{"encoder_arch": "poolformer", "encoder_mlp_ratio": 6, "encoder_layer_scale_init": 0.1, "label_smoothing": 0.05, "decoder_head_dim": 32}
Rows from block 2 of the audio encoder of a small audio captioner, named by matrix and row number. Rows with one number belong to one neuron. Each number is 50 + 12 x the weight over its row's rms, rounded and kept within 0 to 99. All counts start at 0.
After each neuron's rows are labels from the 100 clips, of 14976, where the neuron reaches its highest value: "top examples" is what is common among them. Only what is clearly more common there than usual is listed. The data: synthesized solo parts of chorales (CocoChorales).
# fc1: MLP up (encoder.blocks.2.mlp.fc1.weight, 576x96), inputs 0-95
# fc2: MLP down (encoder.blocks.2.mlp.fc2.weight, 96x576, transposed), outputs 0-95

fc1.466:31 30 51 46 39 61 86 48 49 45 36 50 46 45 58 51 31 48 57 51 35 55 63 55 49 47 49 72 62 62 61 63 41 61 61 41 54 49 66 69 36 54 62 18 61 42 46 59 50 54 60 61 30 51 54 50 52 44 64 42 46 48 62 35 38 58 61 40 59 38 52 49 44 28 49 40 63 14 60 41 32 68 45 49 62 46 48 25 42 72 51 58 55 47 45 46
fc2.466:50 29 49 45 51 56 51 48 50 60 61 15 75 51 53 51 57 71 34 68 43 51 42 50 54 53 62 51 22 53 41 50 48 61 51 50 43 65 64 68 47 44 58 37 56 41 31 50 48 51 45 62 49 42 47 52 56 47 49 77 47 20 37 43 55 50 55 42 49 65 50 50 48 36 49 85 56 72 58 53 31 15 50 47 54 46 27 47 37 40 53 56 61 64 54 52
top examples: horn

fc1.490:65 42 55 64 63 44 64 55 41 54 44 40 49 63 40 56 62 53 43 46 65 42 30 41 58 53 49 51 35 34 47 73 38 37 51 36 59 48 27 26 64 49 44 76 44 62 37 56 50 63 33 36 67 51 51 49 45 56 42 59 48 52 60 54 75 48 37 58 64 54 56 78 54 16 47 51 47 81 43 57 55 29 64 53 34 50 47 68 55 33 50 36 41 53 53 52
fc2.490:49 52 42 39 56 26 51 46 36 40 45 54 41 41 41 50 55 37 45 50 51 42 50 48 43 41 32 40 60 41 44 50 42 38 38 31 44 39 30 23 50 49 56 53 42 58 30 52 41 47 25 31 49 40 44 34 27 53 43 41 22 45 45 34 36 55 42 20 46 40 43 51 43 29 53 23 48 32 35 52 35 52 31 31 34 39 48 40 54 23 46 48 37 40 45 47
top examples: note D#5

fc1.167:55 32 56 59 58 44 86 51 48 52 43 44 50 59 46 57 58 50 41 43 57 39 35 46 58 48 42 57 33 36 43 83 31 45 51 35 59 44 26 30 61 50 50 70 50 65 31 61 47 63 37 38 64 46 49 49 45 51 45 55 53 51 62 45 70 56 43 59 63 51 52 81 47 06 52 52 47 73 49 58 49 32 60 54 34 45 54 63 49 39 49 42 45 51 48 55
fc2.167:49 52 49 44 55 32 55 44 16 44 43 25 42 42 51 49 55 35 41 66 49 40 54 47 48 36 23 43 46 46 43 49 38 44 24 33 49 47 29 25 48 49 69 43 46 54 36 46 48 45 37 39 49 36 45 39 50 56 48 46 21 42 38 47 37 60 49 22 48 45 46 47 49 14 42 25 52 44 44 55 38 57 29 39 38 48 54 35 49 31 56 48 39 45 50 56
top examples: note D#5; trumpet

fc1.47:54 32 60 39 62 42 83 57 33 58 39 57 58 70 44 49 58 56 56 23 50 58 64 47 46 51 44 66 42 51 68 78 51 43 48 48 48 48 45 67 51 45 49 49 46 42 43 49 35 51 24 60 31 57 50 47 50 49 48 51 37 34 57 07 39 51 51 33 65 51 46 80 55 42 59 48 54 55 60 62 49 36 77 45 51 55 47 50 59 42 37 56 61 42 52 30
fc2.47:59 50 42 53 54 43 53 54 09 51 54 37 55 50 46 47 44 63 41 00 47 41 54 47 47 55 38 50 49 45 51 49 42 50 22 45 46 54 26 47 44 48 29 45 47 50 54 50 29 47 23 43 48 50 38 53 55 46 45 53 36 58 43 34 53 49 47 33 47 57 47 48 50 49 45 55 53 49 55 52 38 44 59 33 44 51 53 04 41 36 18 46 51 53 49 44
top examples: bassoon; note C4

fc1.261:51 68 45 53 59 49 08 51 60 51 54 53 51 53 47 69 54 57 53 62 55 41 37 49 56 52 51 52 56 52 19 15 26 43 54 44 64 54 60 18 53 49 50 60 59 54 57 78 42 58 37 52 65 45 47 53 53 51 45 57 67 58 52 55 48 61 50 41 36 43 53 17 37 39 52 51 54 69 53 58 44 34 40 51 54 37 48 58 35 42 52 51 54 55 52 80
fc2.261:45 36 56 28 50 54 49 47 64 47 37 58 40 46 40 54 40 27 67 55 55 62 44 51 48 38 46 44 57 46 48 49 51 44 74 48 47 32 61 40 51 49 45 42 57 55 39 51 46 46 74 45 54 52 55 21 34 56 48 26 52 32 60 58 34 60 49 54 48 27 59 49 50 12 56 22 53 49 40 50 39 51 10 51 54 37 48 63 67 75 57 50 50 40 50 40
top examples: horn; note A4; note A#4; note G#4

fc1.290:56 35 57 43 62 43 79 57 32 60 43 58 59 74 41 50 58 55 53 22 54 57 62 46 51 49 42 61 38 49 70 78 45 41 46 46 52 50 38 64 52 46 48 55 47 46 41 52 35 53 27 60 33 55 45 50 51 49 47 51 40 35 57 07 46 50 50 39 63 51 46 84 54 38 59 51 55 62 54 62 49 29 81 47 46 55 49 54 60 39 36 56 59 42 52 31
fc2.290:48 51 47 56 56 39 54 47 00 48 53 33 46 49 46 47 47 52 35 00 50 42 51 47 48 52 31 48 53 44 46 49 40 47 32 45 52 47 31 34 49 44 42 43 45 53 54 50 31 45 34 38 48 47 32 65 53 47 43 46 28 50 46 35 52 53 46 40 45 53 50 49 48 56 48 38 52 46 50 52 43 45 76 42 39 57 52 24 41 31 26 46 51 50 50 39
top examples: note C4

fc1.78:61 41 56 50 64 37 72 57 33 60 44 50 58 72 42 46 65 56 49 21 57 52 52 44 51 52 44 57 35 43 66 76 47 40 43 47 50 46 33 59 58 43 44 64 43 52 38 48 37 54 25 52 42 56 46 50 50 51 40 56 39 39 55 15 55 48 46 46 62 58 47 84 58 39 59 53 48 74 53 66 57 29 83 51 42 58 48 63 59 34 38 50 56 44 53 30
fc2.78:61 50 44 51 58 35 52 50 00 45 50 44 46 47 47 47 48 54 44 12 52 44 49 48 47 46 31 45 48 43 56 47 39 44 24 39 55 46 30 45 49 50 43 60 47 56 51 50 21 48 29 34 49 46 34 60 43 50 36 49 24 58 45 36 43 53 49 35 47 48 50 49 49 49 52 44 54 44 53 53 38 51 68 42 47 57 60 18 47 39 26 49 42 43 49 43
top examples: note A#3

fc1.56:65 43 57 49 65 37 65 58 32 60 44 52 59 71 40 46 67 58 49 25 61 49 50 44 51 53 44 54 34 39 63 69 51 37 43 45 49 47 33 52 61 43 45 72 41 53 38 46 37 54 22 49 47 54 44 50 47 53 40 57 40 37 56 23 59 45 42 46 59 60 46 79 60 38 59 55 45 81 51 65 60 23 79 49 41 58 48 68 59 29 40 49 54 44 56 32
fc2.56:55 43 44 47 57 34 54 48 00 46 46 57 51 46 45 52 41 48 47 10 50 42 50 46 49 43 28 50 55 46 51 46 42 45 27 34 60 41 36 45 49 47 39 54 44 56 46 50 31 48 31 23 49 52 29 62 50 48 33 58 20 53 44 36 37 56 45 37 46 49 49 47 47 40 46 45 53 43 44 52 26 52 60 37 42 53 51 32 45 34 32 48 42 39 48 33
top examples: trumpet; note F5

fc1.452:67 48 56 52 67 34 59 56 35 59 50 50 57 69 40 46 69 57 46 27 63 46 47 42 52 52 44 48 33 39 60 69 45 37 40 44 50 46 28 47 64 42 43 77 41 55 39 46 40 54 26 45 52 54 44 50 47 54 38 60 43 41 55 29 61 46 41 50 60 61 47 81 60 35 57 54 45 84 48 65 62 23 76 52 39 58 49 71 61 29 42 46 51 44 55 36
fc2.452:55 46 42 46 56 40 55 45 24 43 42 58 37 44 47 52 44 44 52 25 49 46 49 47 47 45 33 56 54 43 50 44 47 49 29 43 58 36 28 36 45 51 35 62 48 58 47 49 18 49 36 26 51 51 39 56 47 49 34 57 35 54 45 39 37 58 46 37 45 45 50 47 50 49 54 31 52 39 44 54 34 53 58 12 42 54 52 07 47 15 31 50 45 40 49 39
top examples: note F5; trumpet

fc1.414:55 36 56 41 63 44 74 59 31 60 42 56 59 73 44 48 58 55 58 19 52 58 63 49 47 51 43 64 43 51 74 71 50 42 47 49 49 51 47 69 51 46 49 52 46 46 44 46 35 53 27 60 31 58 46 48 50 51 46 53 36 33 56 05 43 49 53 34 60 54 47 71 57 41 61 50 55 59 60 61 51 33 83 47 51 57 47 52 59 39 34 57 61 41 52 25
fc2.414:57 47 44 44 58 39 52 51 02 51 60 35 57 48 49 48 44 66 40 00 51 47 50 50 47 57 46 54 48 47 63 48 45 53 26 48 57 52 37 49 45 49 37 43 53 53 50 51 29 49 33 41 48 49 42 56 52 48 41 45 31 54 60 36 53 50 47 43 50 59 51 49 49 59 44 50 53 49 53 54 47 46 66 27 43 64 42 16 36 23 21 49 51 50 49 36
top examples: bassoon

fc1.408:45 29 59 47 52 49 99 51 45 52 40 54 47 60 52 64 45 51 48 42 49 48 48 49 57 45 45 60 33 43 48 97 31 47 56 34 61 44 31 45 54 53 53 50 52 58 35 65 43 62 36 52 48 50 53 47 51 48 57 49 53 47 63 29 51 58 50 44 70 43 50 97 44 17 53 49 53 54 56 51 37 33 53 51 41 45 53 45 45 51 46 50 54 48 47 56
fc2.408:45 32 41 44 54 34 56 45 34 49 44 36 44 42 52 46 39 40 31 41 51 37 49 46 46 41 34 50 41 45 43 47 30 41 28 45 46 52 33 22 51 49 61 36 47 49 33 51 50 42 18 39 51 41 40 46 57 53 54 43 33 52 39 41 48 53 50 32 49 56 43 50 47 03 49 32 52 49 54 55 17 35 54 37 37 42 47 25 40 25 35 44 45 48 48 51
top examples: violin; note A#4; note C5; note B4

fc1.516:61 40 56 49 64 39 73 58 31 61 43 51 59 74 42 45 65 56 50 20 57 54 55 46 50 51 44 58 39 45 72 71 49 41 44 44 48 47 38 63 57 43 46 62 44 50 38 44 38 55 25 51 37 55 46 49 48 51 42 56 36 34 57 13 55 47 46 45 60 58 47 75 60 32 60 52 50 68 54 65 57 30 83 50 44 59 47 62 63 34 36 50 57 42 54 25
fc2.516:58 46 44 48 58 39 53 49 00 50 55 49 44 46 48 52 47 52 46 13 45 44 45 52 48 47 48 53 50 45 55 47 43 50 27 44 59 48 23 48 48 48 38 52 45 53 47 50 22 50 28 32 49 51 36 57 53 49 40 62 24 49 39 34 43 53 47 40 48 53 49 49 50 48 45 56 51 49 54 53 34 46 70 29 40 54 44 30 43 30 17 48 45 48 47 39
top examples: bassoon

fc1.76:53 32 58 58 56 47 90 50 51 51 43 42 50 58 48 57 56 52 42 44 55 39 35 44 60 47 43 56 35 39 45 85 29 47 51 34 59 41 25 35 61 49 51 66 52 64 29 59 50 63 42 40 61 46 51 50 44 49 46 54 52 53 63 45 71 55 45 56 65 48 52 90 48 05 50 51 50 66 48 56 47 35 58 58 35 45 52 57 49 44 50 43 44 52 48 53
fc2.76:46 47 45 41 54 26 55 47 36 40 44 32 38 43 50 47 55 30 47 63 46 38 51 45 47 40 34 46 44 46 51 52 36 42 37 36 61 47 18 22 49 46 73 42 43 49 41 48 47 43 18 38 49 35 33 56 50 51 43 47 22 34 38 36 38 54 46 28 50 52 47 50 47 13 43 28 50 45 44 51 29 51 42 42 37 47 43 39 48 23 47 45 37 45 44 53
top examples: note D#5

fc1.335:43 59 49 48 54 56 24 50 63 49 49 56 49 51 52 75 45 57 57 66 49 42 42 51 56 51 50 59 55 54 19 25 20 48 58 39 69 52 60 21 48 51 55 47 64 53 52 86 42 61 41 57 60 46 51 51 54 50 52 53 68 57 58 50 43 66 56 37 41 36 54 29 29 30 51 47 61 54 59 54 33 36 34 49 57 32 49 45 31 50 52 55 58 56 48 83
fc2.335:37 25 58 29 51 59 51 52 67 54 40 45 44 47 37 58 41 24 55 52 53 59 45 52 49 34 43 47 46 49 45 51 47 47 72 48 40 36 58 40 50 48 44 33 59 51 37 50 51 45 68 54 53 44 54 25 41 55 50 23 58 24 59 53 43 58 53 49 45 36 56 49 51 05 54 27 56 56 48 53 26 34 15 52 58 41 36 58 57 74 55 52 55 47 51 47
top examples: horn

fc1.228:63 40 56 61 62 41 70 51 45 55 48 43 53 62 43 53 65 51 41 39 64 39 34 43 57 49 45 50 32 34 47 74 37 41 47 36 56 44 25 32 65 47 46 77 47 66 31 53 49 61 37 37 64 47 47 50 44 52 42 56 50 47 60 48 75 50 41 62 60 56 52 78 53 15 52 55 45 82 47 60 55 29 63 57 33 50 52 71 55 32 49 42 43 50 51 50
fc2.228:42 54 45 44 55 28 54 45 16 39 49 41 29 43 50 51 56 32 55 59 43 35 50 46 45 31 32 50 56 42 49 50 39 40 27 40 46 37 23 29 53 48 58 60 42 59 47 49 42 46 35 26 50 38 35 43 38 52 42 40 27 44 36 42 39 57 45 30 48 47 46 51 49 43 48 15 49 33 40 54 34 52 41 37 34 48 49 33 56 22 51 47 28 39 43 54
top examples: note D#5

fc1.288:55 40 51 45 65 43 70 61 29 63 46 53 58 75 43 44 64 56 51 18 55 58 57 48 48 48 43 62 49 51 75 62 45 47 46 44 46 49 49 69 51 45 45 52 45 48 47 46 38 56 27 58 31 60 51 50 51 52 43 58 36 33 58 01 51 51 52 44 53 58 46 54 62 36 60 50 56 61 56 66 56 36 84 49 48 59 48 53 63 40 32 54 57 42 52 19
fc2.288:62 48 44 54 59 42 52 51 00 51 55 57 67 43 50 52 55 64 52 18 46 46 43 51 48 54 42 49 46 46 57 44 46 54 32 46 60 51 27 52 47 50 33 49 49 51 48 50 16 50 39 34 50 56 26 51 55 52 31 67 32 43 46 27 52 52 51 50 46 57 53 48 51 48 50 63 52 55 54 55 48 46 54 44 47 56 44 31 51 30 27 51 48 50 50 32
top examples: tuba; horn

fc1.550:50 44 55 58 50 53 76 47 56 49 47 44 44 49 51 65 50 50 47 56 56 33 31 45 57 48 45 50 34 44 30 84 26 51 53 36 66 47 21 24 58 47 52 67 54 68 32 68 50 61 46 41 66 46 51 54 45 49 44 53 64 56 62 60 64 54 45 56 65 45 55 86 39 13 49 50 47 66 51 55 46 31 45 55 36 40 53 58 41 42 52 40 41 57 46 65
fc2.550:51 45 45 44 53 35 55 38 69 36 45 23 30 42 47 45 51 26 48 72 52 42 50 44 46 36 30 35 45 45 30 49 32 47 34 37 52 39 31 10 52 50 66 40 48 51 42 49 61 45 34 44 49 42 46 43 39 50 48 48 33 49 38 52 45 50 46 38 48 40 46 47 47 10 48 25 49 44 46 56 32 56 38 42 40 38 47 41 45 19 50 47 41 41 46 55
top examples: violin

fc1.514:28 33 53 42 41 64 83 50 52 45 39 53 48 46 59 58 29 48 59 53 33 56 65 57 47 46 49 69 59 63 55 65 42 60 64 40 54 50 63 65 37 55 63 20 62 44 45 60 49 56 58 61 29 50 58 51 51 46 61 39 49 47 60 31 37 62 62 37 58 34 52 53 40 31 48 42 65 13 62 43 33 63 47 45 61 45 50 24 43 71 50 59 58 49 45 46
fc2.514:42 29 50 44 49 55 51 49 52 62 61 14 69 51 55 51 48 75 26 62 44 52 44 50 50 58 57 51 22 55 38 51 49 56 51 54 44 64 61 62 48 46 56 27 56 40 33 50 55 48 45 64 48 41 46 43 59 48 51 60 52 23 43 43 59 47 54 42 48 65 48 48 46 34 45 80 55 74 60 51 21 20 57 48 56 43 28 45 28 39 56 50 62 68 53 59
top examples: horn

fc1.27:62 43 57 49 66 39 66 59 31 61 44 50 60 74 41 47 65 55 50 21 60 52 52 45 51 51 45 54 36 44 65 70 50 38 44 46 51 47 35 55 59 43 45 68 42 50 38 47 37 54 24 51 43 56 46 51 48 53 39 58 39 38 56 20 56 47 44 45 58 59 48 79 60 36 59 53 48 77 53 67 58 26 84 50 43 60 47 64 62 30 39 48 56 42 54 30
fc2.27:59 41 47 46 58 34 54 47 00 47 46 54 43 44 50 50 50 47 49 08 48 42 49 47 46 49 29 50 58 46 53 46 45 46 23 43 61 43 32 36 48 48 41 62 48 59 53 51 20 47 35 25 51 52 27 63 49 50 36 56 29 46 48 41 46 55 47 43 47 50 50 48 48 49 52 49 50 43 46 54 36 48 66 34 45 54 53 20 48 25 36 52 45 41 47 34
top examples: trumpet; note F5; horn

fc1.253:32 50 47 45 50 64 46 50 60 48 42 57 48 50 54 72 37 52 63 62 39 50 52 53 52 48 49 68 62 65 34 35 21 56 62 39 65 55 69 42 36 51 58 27 67 46 53 83 44 60 45 64 43 50 54 52 54 46 56 49 62 55 57 36 35 66 64 33 46 32 56 30 30 30 53 43 65 28 62 51 29 49 39 48 63 36 47 32 33 63 48 60 62 50 43 68
fc2.253:38 24 53 39 51 60 52 48 59 61 46 31 64 48 45 60 43 52 42 67 50 63 39 50 50 37 50 44 33 53 31 51 47 52 69 51 44 47 63 53 44 45 51 24 61 44 24 53 52 48 64 56 50 44 51 16 43 53 45 36 50 20 49 50 52 58 55 50 49 42 56 48 48 11 50 60 57 66 52 55 26 25 20 48 57 31 33 56 46 63 63 52 61 51 49 45
top examples: tuba

fc1.312:48 34 61 37 57 47 85 58 34 57 38 55 55 70 44 50 54 55 59 27 51 58 66 50 48 51 40 65 37 52 68 79 45 43 51 47 51 49 40 63 49 42 51 49 49 45 39 52 36 51 30 62 30 54 48 46 51 48 49 54 39 35 57 08 42 50 53 33 67 50 46 89 53 40 59 50 55 56 56 61 45 33 74 46 52 52 44 45 58 45 37 55 65 43 52 32
fc2.312:43 43 52 56 56 43 54 49 11 52 52 33 52 53 52 47 41 48 31 00 47 42 43 44 48 53 39 58 53 42 45 50 42 45 22 44 51 52 35 48 48 50 37 35 43 50 50 50 41 47 21 39 48 43 37 56 62 49 49 44 26 44 54 35 54 47 50 45 44 56 48 47 49 48 39 56 52 49 50 51 37 37 71 36 48 55 45 17 33 35 25 46 43 49 49 40
top examples: note C4

fc1.102:58 35 57 51 64 41 81 56 36 59 42 48 56 69 42 55 63 54 48 28 58 45 48 44 53 50 42 57 31 41 55 86 41 38 48 39 54 45 30 44 60 46 47 64 49 56 35 56 36 57 25 50 49 51 48 49 46 51 44 55 44 42 59 23 57 51 43 45 65 54 50 93 51 24 56 51 49 72 52 64 50 29 74 49 38 50 48 63 54 35 41 48 53 47 53 41
fc2.102:51 42 36 45 55 29 53 45 12 43 48 42 48 45 46 47 43 44 40 21 48 41 52 44 47 37 27 54 49 38 52 47 33 45 27 42 46 44 33 38 47 45 60 48 44 55 50 49 33 47 24 40 47 43 27 46 47 49 43 31 27 56 45 34 52 51 47 34 45 52 44 48 48 31 46 35 50 41 48 53 51 46 58 23 39 51 51 14 39 19 40 46 40 36 48 42
top examples: cello

fc1.393:32 26 55 44 40 63 92 48 52 46 37 52 46 46 58 55 32 46 57 52 35 57 62 56 49 46 49 71 61 61 59 69 43 61 61 43 54 51 64 67 34 55 61 20 60 44 47 56 51 55 61 59 32 51 58 49 51 46 62 40 46 49 62 35 38 60 61 39 59 38 53 55 43 30 49 39 64 13 62 41 33 66 47 46 60 45 50 24 44 71 49 55 55 49 44 44
fc2.393:54 30 50 46 50 54 50 52 47 62 64 15 75 53 52 52 55 69 27 66 45 52 44 51 52 51 56 50 23 55 38 48 49 58 48 51 44 66 62 64 49 44 58 35 56 40 36 51 53 48 41 62 47 40 47 56 54 50 49 74 48 24 39 41 58 48 54 43 50 69 48 48 47 33 49 88 53 73 60 55 27 19 48 48 54 46 29 43 34 37 51 53 62 63 54 57
top examples: horn

fc1.22:61 38 58 52 63 40 75 55 35 58 45 51 56 70 42 51 63 54 46 25 59 48 49 44 53 49 43 53 31 40 60 81 44 41 45 43 52 45 26 50 61 44 45 68 45 55 34 52 37 57 26 49 48 53 46 48 47 52 42 57 42 41 56 22 61 49 44 49 64 57 48 92 55 31 57 53 47 74 50 64 55 26 76 52 38 55 49 64 58 34 42 47 54 45 52 35
fc2.22:56 50 42 49 59 36 55 46 00 45 54 32 48 48 53 48 47 42 43 21 46 42 53 48 45 42 31 50 60 43 45 46 40 47 18 40 64 45 20 32 47 48 46 46 46 56 49 51 25 49 24 32 50 42 37 59 53 49 45 41 30 50 50 34 52 55 48 37 44 52 52 49 48 42 46 25 52 38 46 54 42 52 70 38 40 57 56 35 49 25 40 49 42 41 47 50
top examples: cello

fc1.387:52 28 60 50 60 48 87 56 45 58 39 52 51 62 43 56 59 52 49 37 57 47 43 45 53 49 42 60 32 45 55 91 33 40 49 40 58 47 24 45 56 49 47 60 48 54 29 56 42 61 34 49 42 49 45 52 47 53 41 55 50 42 63 29 58 58 50 45 69 52 52 98 48 19 54 51 52 66 54 59 47 24 63 53 38 47 51 55 50 43 40 46 55 45 50 43
fc2.387:39 48 54 39 59 28 55 48 18 42 47 32 44 50 47 49 37 33 39 33 47 36 51 46 47 41 27 45 40 45 48 47 33 41 22 40 51 45 30 21 48 38 61 51 44 49 48 49 38 47 31 30 49 37 42 51 53 48 47 40 28 49 37 35 48 52 44 30 45 51 48 45 46 37 46 27 53 43 45 56 19 41 62 41 36 45 32 20 37 38 39 44 46 43 42 45
top examples: violin; note D5; note B4

fc1.323:31 40 52 42 45 63 61 48 60 47 41 56 46 49 58 72 33 52 61 62 36 52 57 55 53 48 52 67 58 60 35 47 25 55 66 38 64 51 65 45 40 55 60 26 68 47 50 80 44 61 48 63 42 46 56 49 53 45 61 45 60 53 60 36 37 69 61 33 50 31 53 42 30 29 51 41 65 27 62 46 26 52 37 45 63 34 49 27 31 65 50 58 61 54 45 68
fc2.323:41 23 58 38 51 60 51 50 56 64 51 26 59 48 49 56 46 58 35 60 48 61 45 52 49 45 48 45 31 53 33 48 50 50 72 49 38 52 61 50 49 46 53 20 60 46 35 51 56 45 61 59 50 43 54 32 49 54 55 46 55 18 56 50 56 56 55 50 45 48 52 48 49 00 51 50 57 66 55 54 20 19 28 49 58 44 32 53 39 65 55 52 60 60 52 53
top examples: horn

fc1.425:60 38 57 45 64 40 72 58 32 59 44 55 57 75 42 47 62 56 52 19 55 55 59 46 50 51 44 61 41 47 73 71 49 42 44 46 48 47 40 66 55 43 46 60 45 50 41 46 36 54 25 55 36 58 45 49 50 50 43 56 35 35 56 10 48 48 49 41 61 56 47 77 61 39 60 50 53 63 56 64 55 30 83 50 47 57 49 58 64 36 36 53 59 42 54 25
fc2.425:60 44 40 49 58 37 53 52 00 48 56 39 58 45 49 51 43 55 46 04 49 44 54 49 48 52 42 54 47 45 57 46 44 53 27 47 63 50 27 46 42 48 33 50 51 55 50 52 22 48 31 38 47 45 40 66 55 48 40 54 19 52 53 36 47 52 48 45 49 53 52 49 47 48 45 53 52 48 51 54 45 45 61 35 47 62 46 14 46 26 31 48 44 49 52 30
top examples: bassoon

fc1.359:42 51 52 49 52 56 43 46 65 48 45 51 46 47 53 75 43 57 56 68 48 38 38 50 58 49 48 59 52 54 17 42 18 51 58 37 69 51 56 16 49 50 56 48 64 56 46 85 45 63 44 51 65 42 52 50 52 48 53 51 70 61 60 59 46 64 54 38 48 35 55 43 29 23 48 47 60 54 60 52 33 37 31 49 55 30 49 47 29 51 55 52 55 59 47 84
fc2.359:39 24 61 30 50 56 52 53 68 49 40 50 39 50 41 58 44 24 49 45 57 53 44 50 48 38 51 42 41 49 36 50 45 43 64 46 47 43 52 34 51 47 47 37 53 53 37 50 51 45 60 55 52 47 49 32 39 52 52 41 60 28 51 56 45 55 51 49 45 38 53 50 48 00 48 17 55 49 50 49 27 27 18 57 51 38 30 55 49 80 49 52 54 50 50 53
top examples: trombone

fc1.512:54 33 56 57 55 46 87 49 51 51 43 45 50 56 48 61 55 51 43 48 55 37 35 46 59 48 44 54 33 37 39 84 31 45 53 33 61 43 29 26 62 51 50 68 52 65 32 64 48 64 39 38 65 44 51 48 45 51 49 52 57 52 61 48 69 57 43 57 64 48 52 85 44 07 49 50 48 71 49 55 46 33 53 54 36 42 53 61 46 41 53 42 45 55 49 60
fc2.512:43 48 42 38 53 36 54 41 24 37 47 32 27 46 50 45 46 24 41 64 43 38 48 45 46 36 27 38 45 47 42 52 40 42 22 39 47 42 33 26 49 49 68 46 43 47 35 48 50 45 33 38 50 35 39 45 39 50 45 43 32 41 36 42 41 52 48 31 49 45 45 48 46 09 42 22 49 44 48 54 31 50 34 36 38 37 48 38 46 28 48 46 42 40 46 57
top examples: violin; note C5; note D#5; note D5

fc1.397:60 40 59 49 62 39 75 57 34 58 44 50 57 72 41 45 65 55 51 23 58 52 53 44 50 51 43 55 35 45 67 79 48 42 44 46 47 47 32 60 57 42 44 64 43 49 37 45 39 51 28 52 40 54 45 50 49 51 41 55 38 38 55 18 53 45 46 43 65 58 46 90 60 39 58 52 50 71 52 62 58 28 80 50 41 58 48 64 62 34 39 50 56 43 53 29
fc2.397:60 48 40 52 59 34 51 49 02 49 49 45 47 48 48 47 49 50 45 09 46 46 50 51 47 47 36 53 52 44 43 46 41 49 20 45 63 44 23 42 46 47 39 51 46 55 56 50 33 49 33 32 47 53 37 73 47 48 36 62 33 57 43 39 46 51 47 38 47 51 48 49 50 40 49 51 52 43 53 52 34 45 63 32 43 56 44 11 40 27 28 47 47 41 48 40
top examples: note A#3; note C4

fc1.365:53 34 57 44 60 45 82 57 28 62 37 54 55 76 47 44 57 61 58 24 50 59 56 48 48 46 47 64 41 52 65 79 49 39 45 57 50 55 44 68 44 39 54 52 42 32 48 44 38 56 30 56 31 62 52 52 54 49 43 62 39 34 59 16 33 44 52 35 63 53 54 74 48 46 66 53 59 56 50 60 54 38 76 48 60 59 44 48 56 42 32 51 54 37 47 24
fc2.365:53 45 46 61 56 39 55 57 05 55 60 43 52 52 49 54 47 61 44 00 47 43 48 46 49 49 47 52 52 51 54 47 29 50 22 42 52 55 38 58 41 47 41 41 49 48 50 55 29 44 28 42 49 49 38 60 47 51 43 56 37 53 51 31 58 51 49 40 48 60 47 53 50 50 54 52 50 48 50 58 45 41 60 41 46 56 45 30 46 32 16 48 46 47 47 37
top examples: bassoon

fc1.349:50 37 58 51 58 47 92 54 49 55 41 43 53 63 46 58 53 54 52 37 50 44 45 46 58 46 40 58 29 42 53 88 27 48 50 33 60 41 24 44 59 42 49 57 55 54 30 64 46 63 33 49 50 49 51 52 46 45 48 56 48 47 60 32 58 52 46 48 72 48 51 96 45 13 57 49 56 63 51 61 47 35 64 56 41 45 47 56 49 40 45 50 50 52 46 47
fc2.349:39 40 43 52 55 39 54 46 16 45 45 21 34 46 47 47 47 35 25 41 49 41 49 42 44 41 30 56 42 48 40 48 40 40 22 38 47 46 27 26 46 48 57 43 44 51 34 49 50 43 24 43 48 34 38 35 55 50 42 39 26 51 42 42 51 59 49 26 48 54 44 49 48 23 38 36 53 44 46 57 29 45 55 32 41 44 45 32 40 29 32 43 42 46 46 54
top examples: violin; note D5; note B4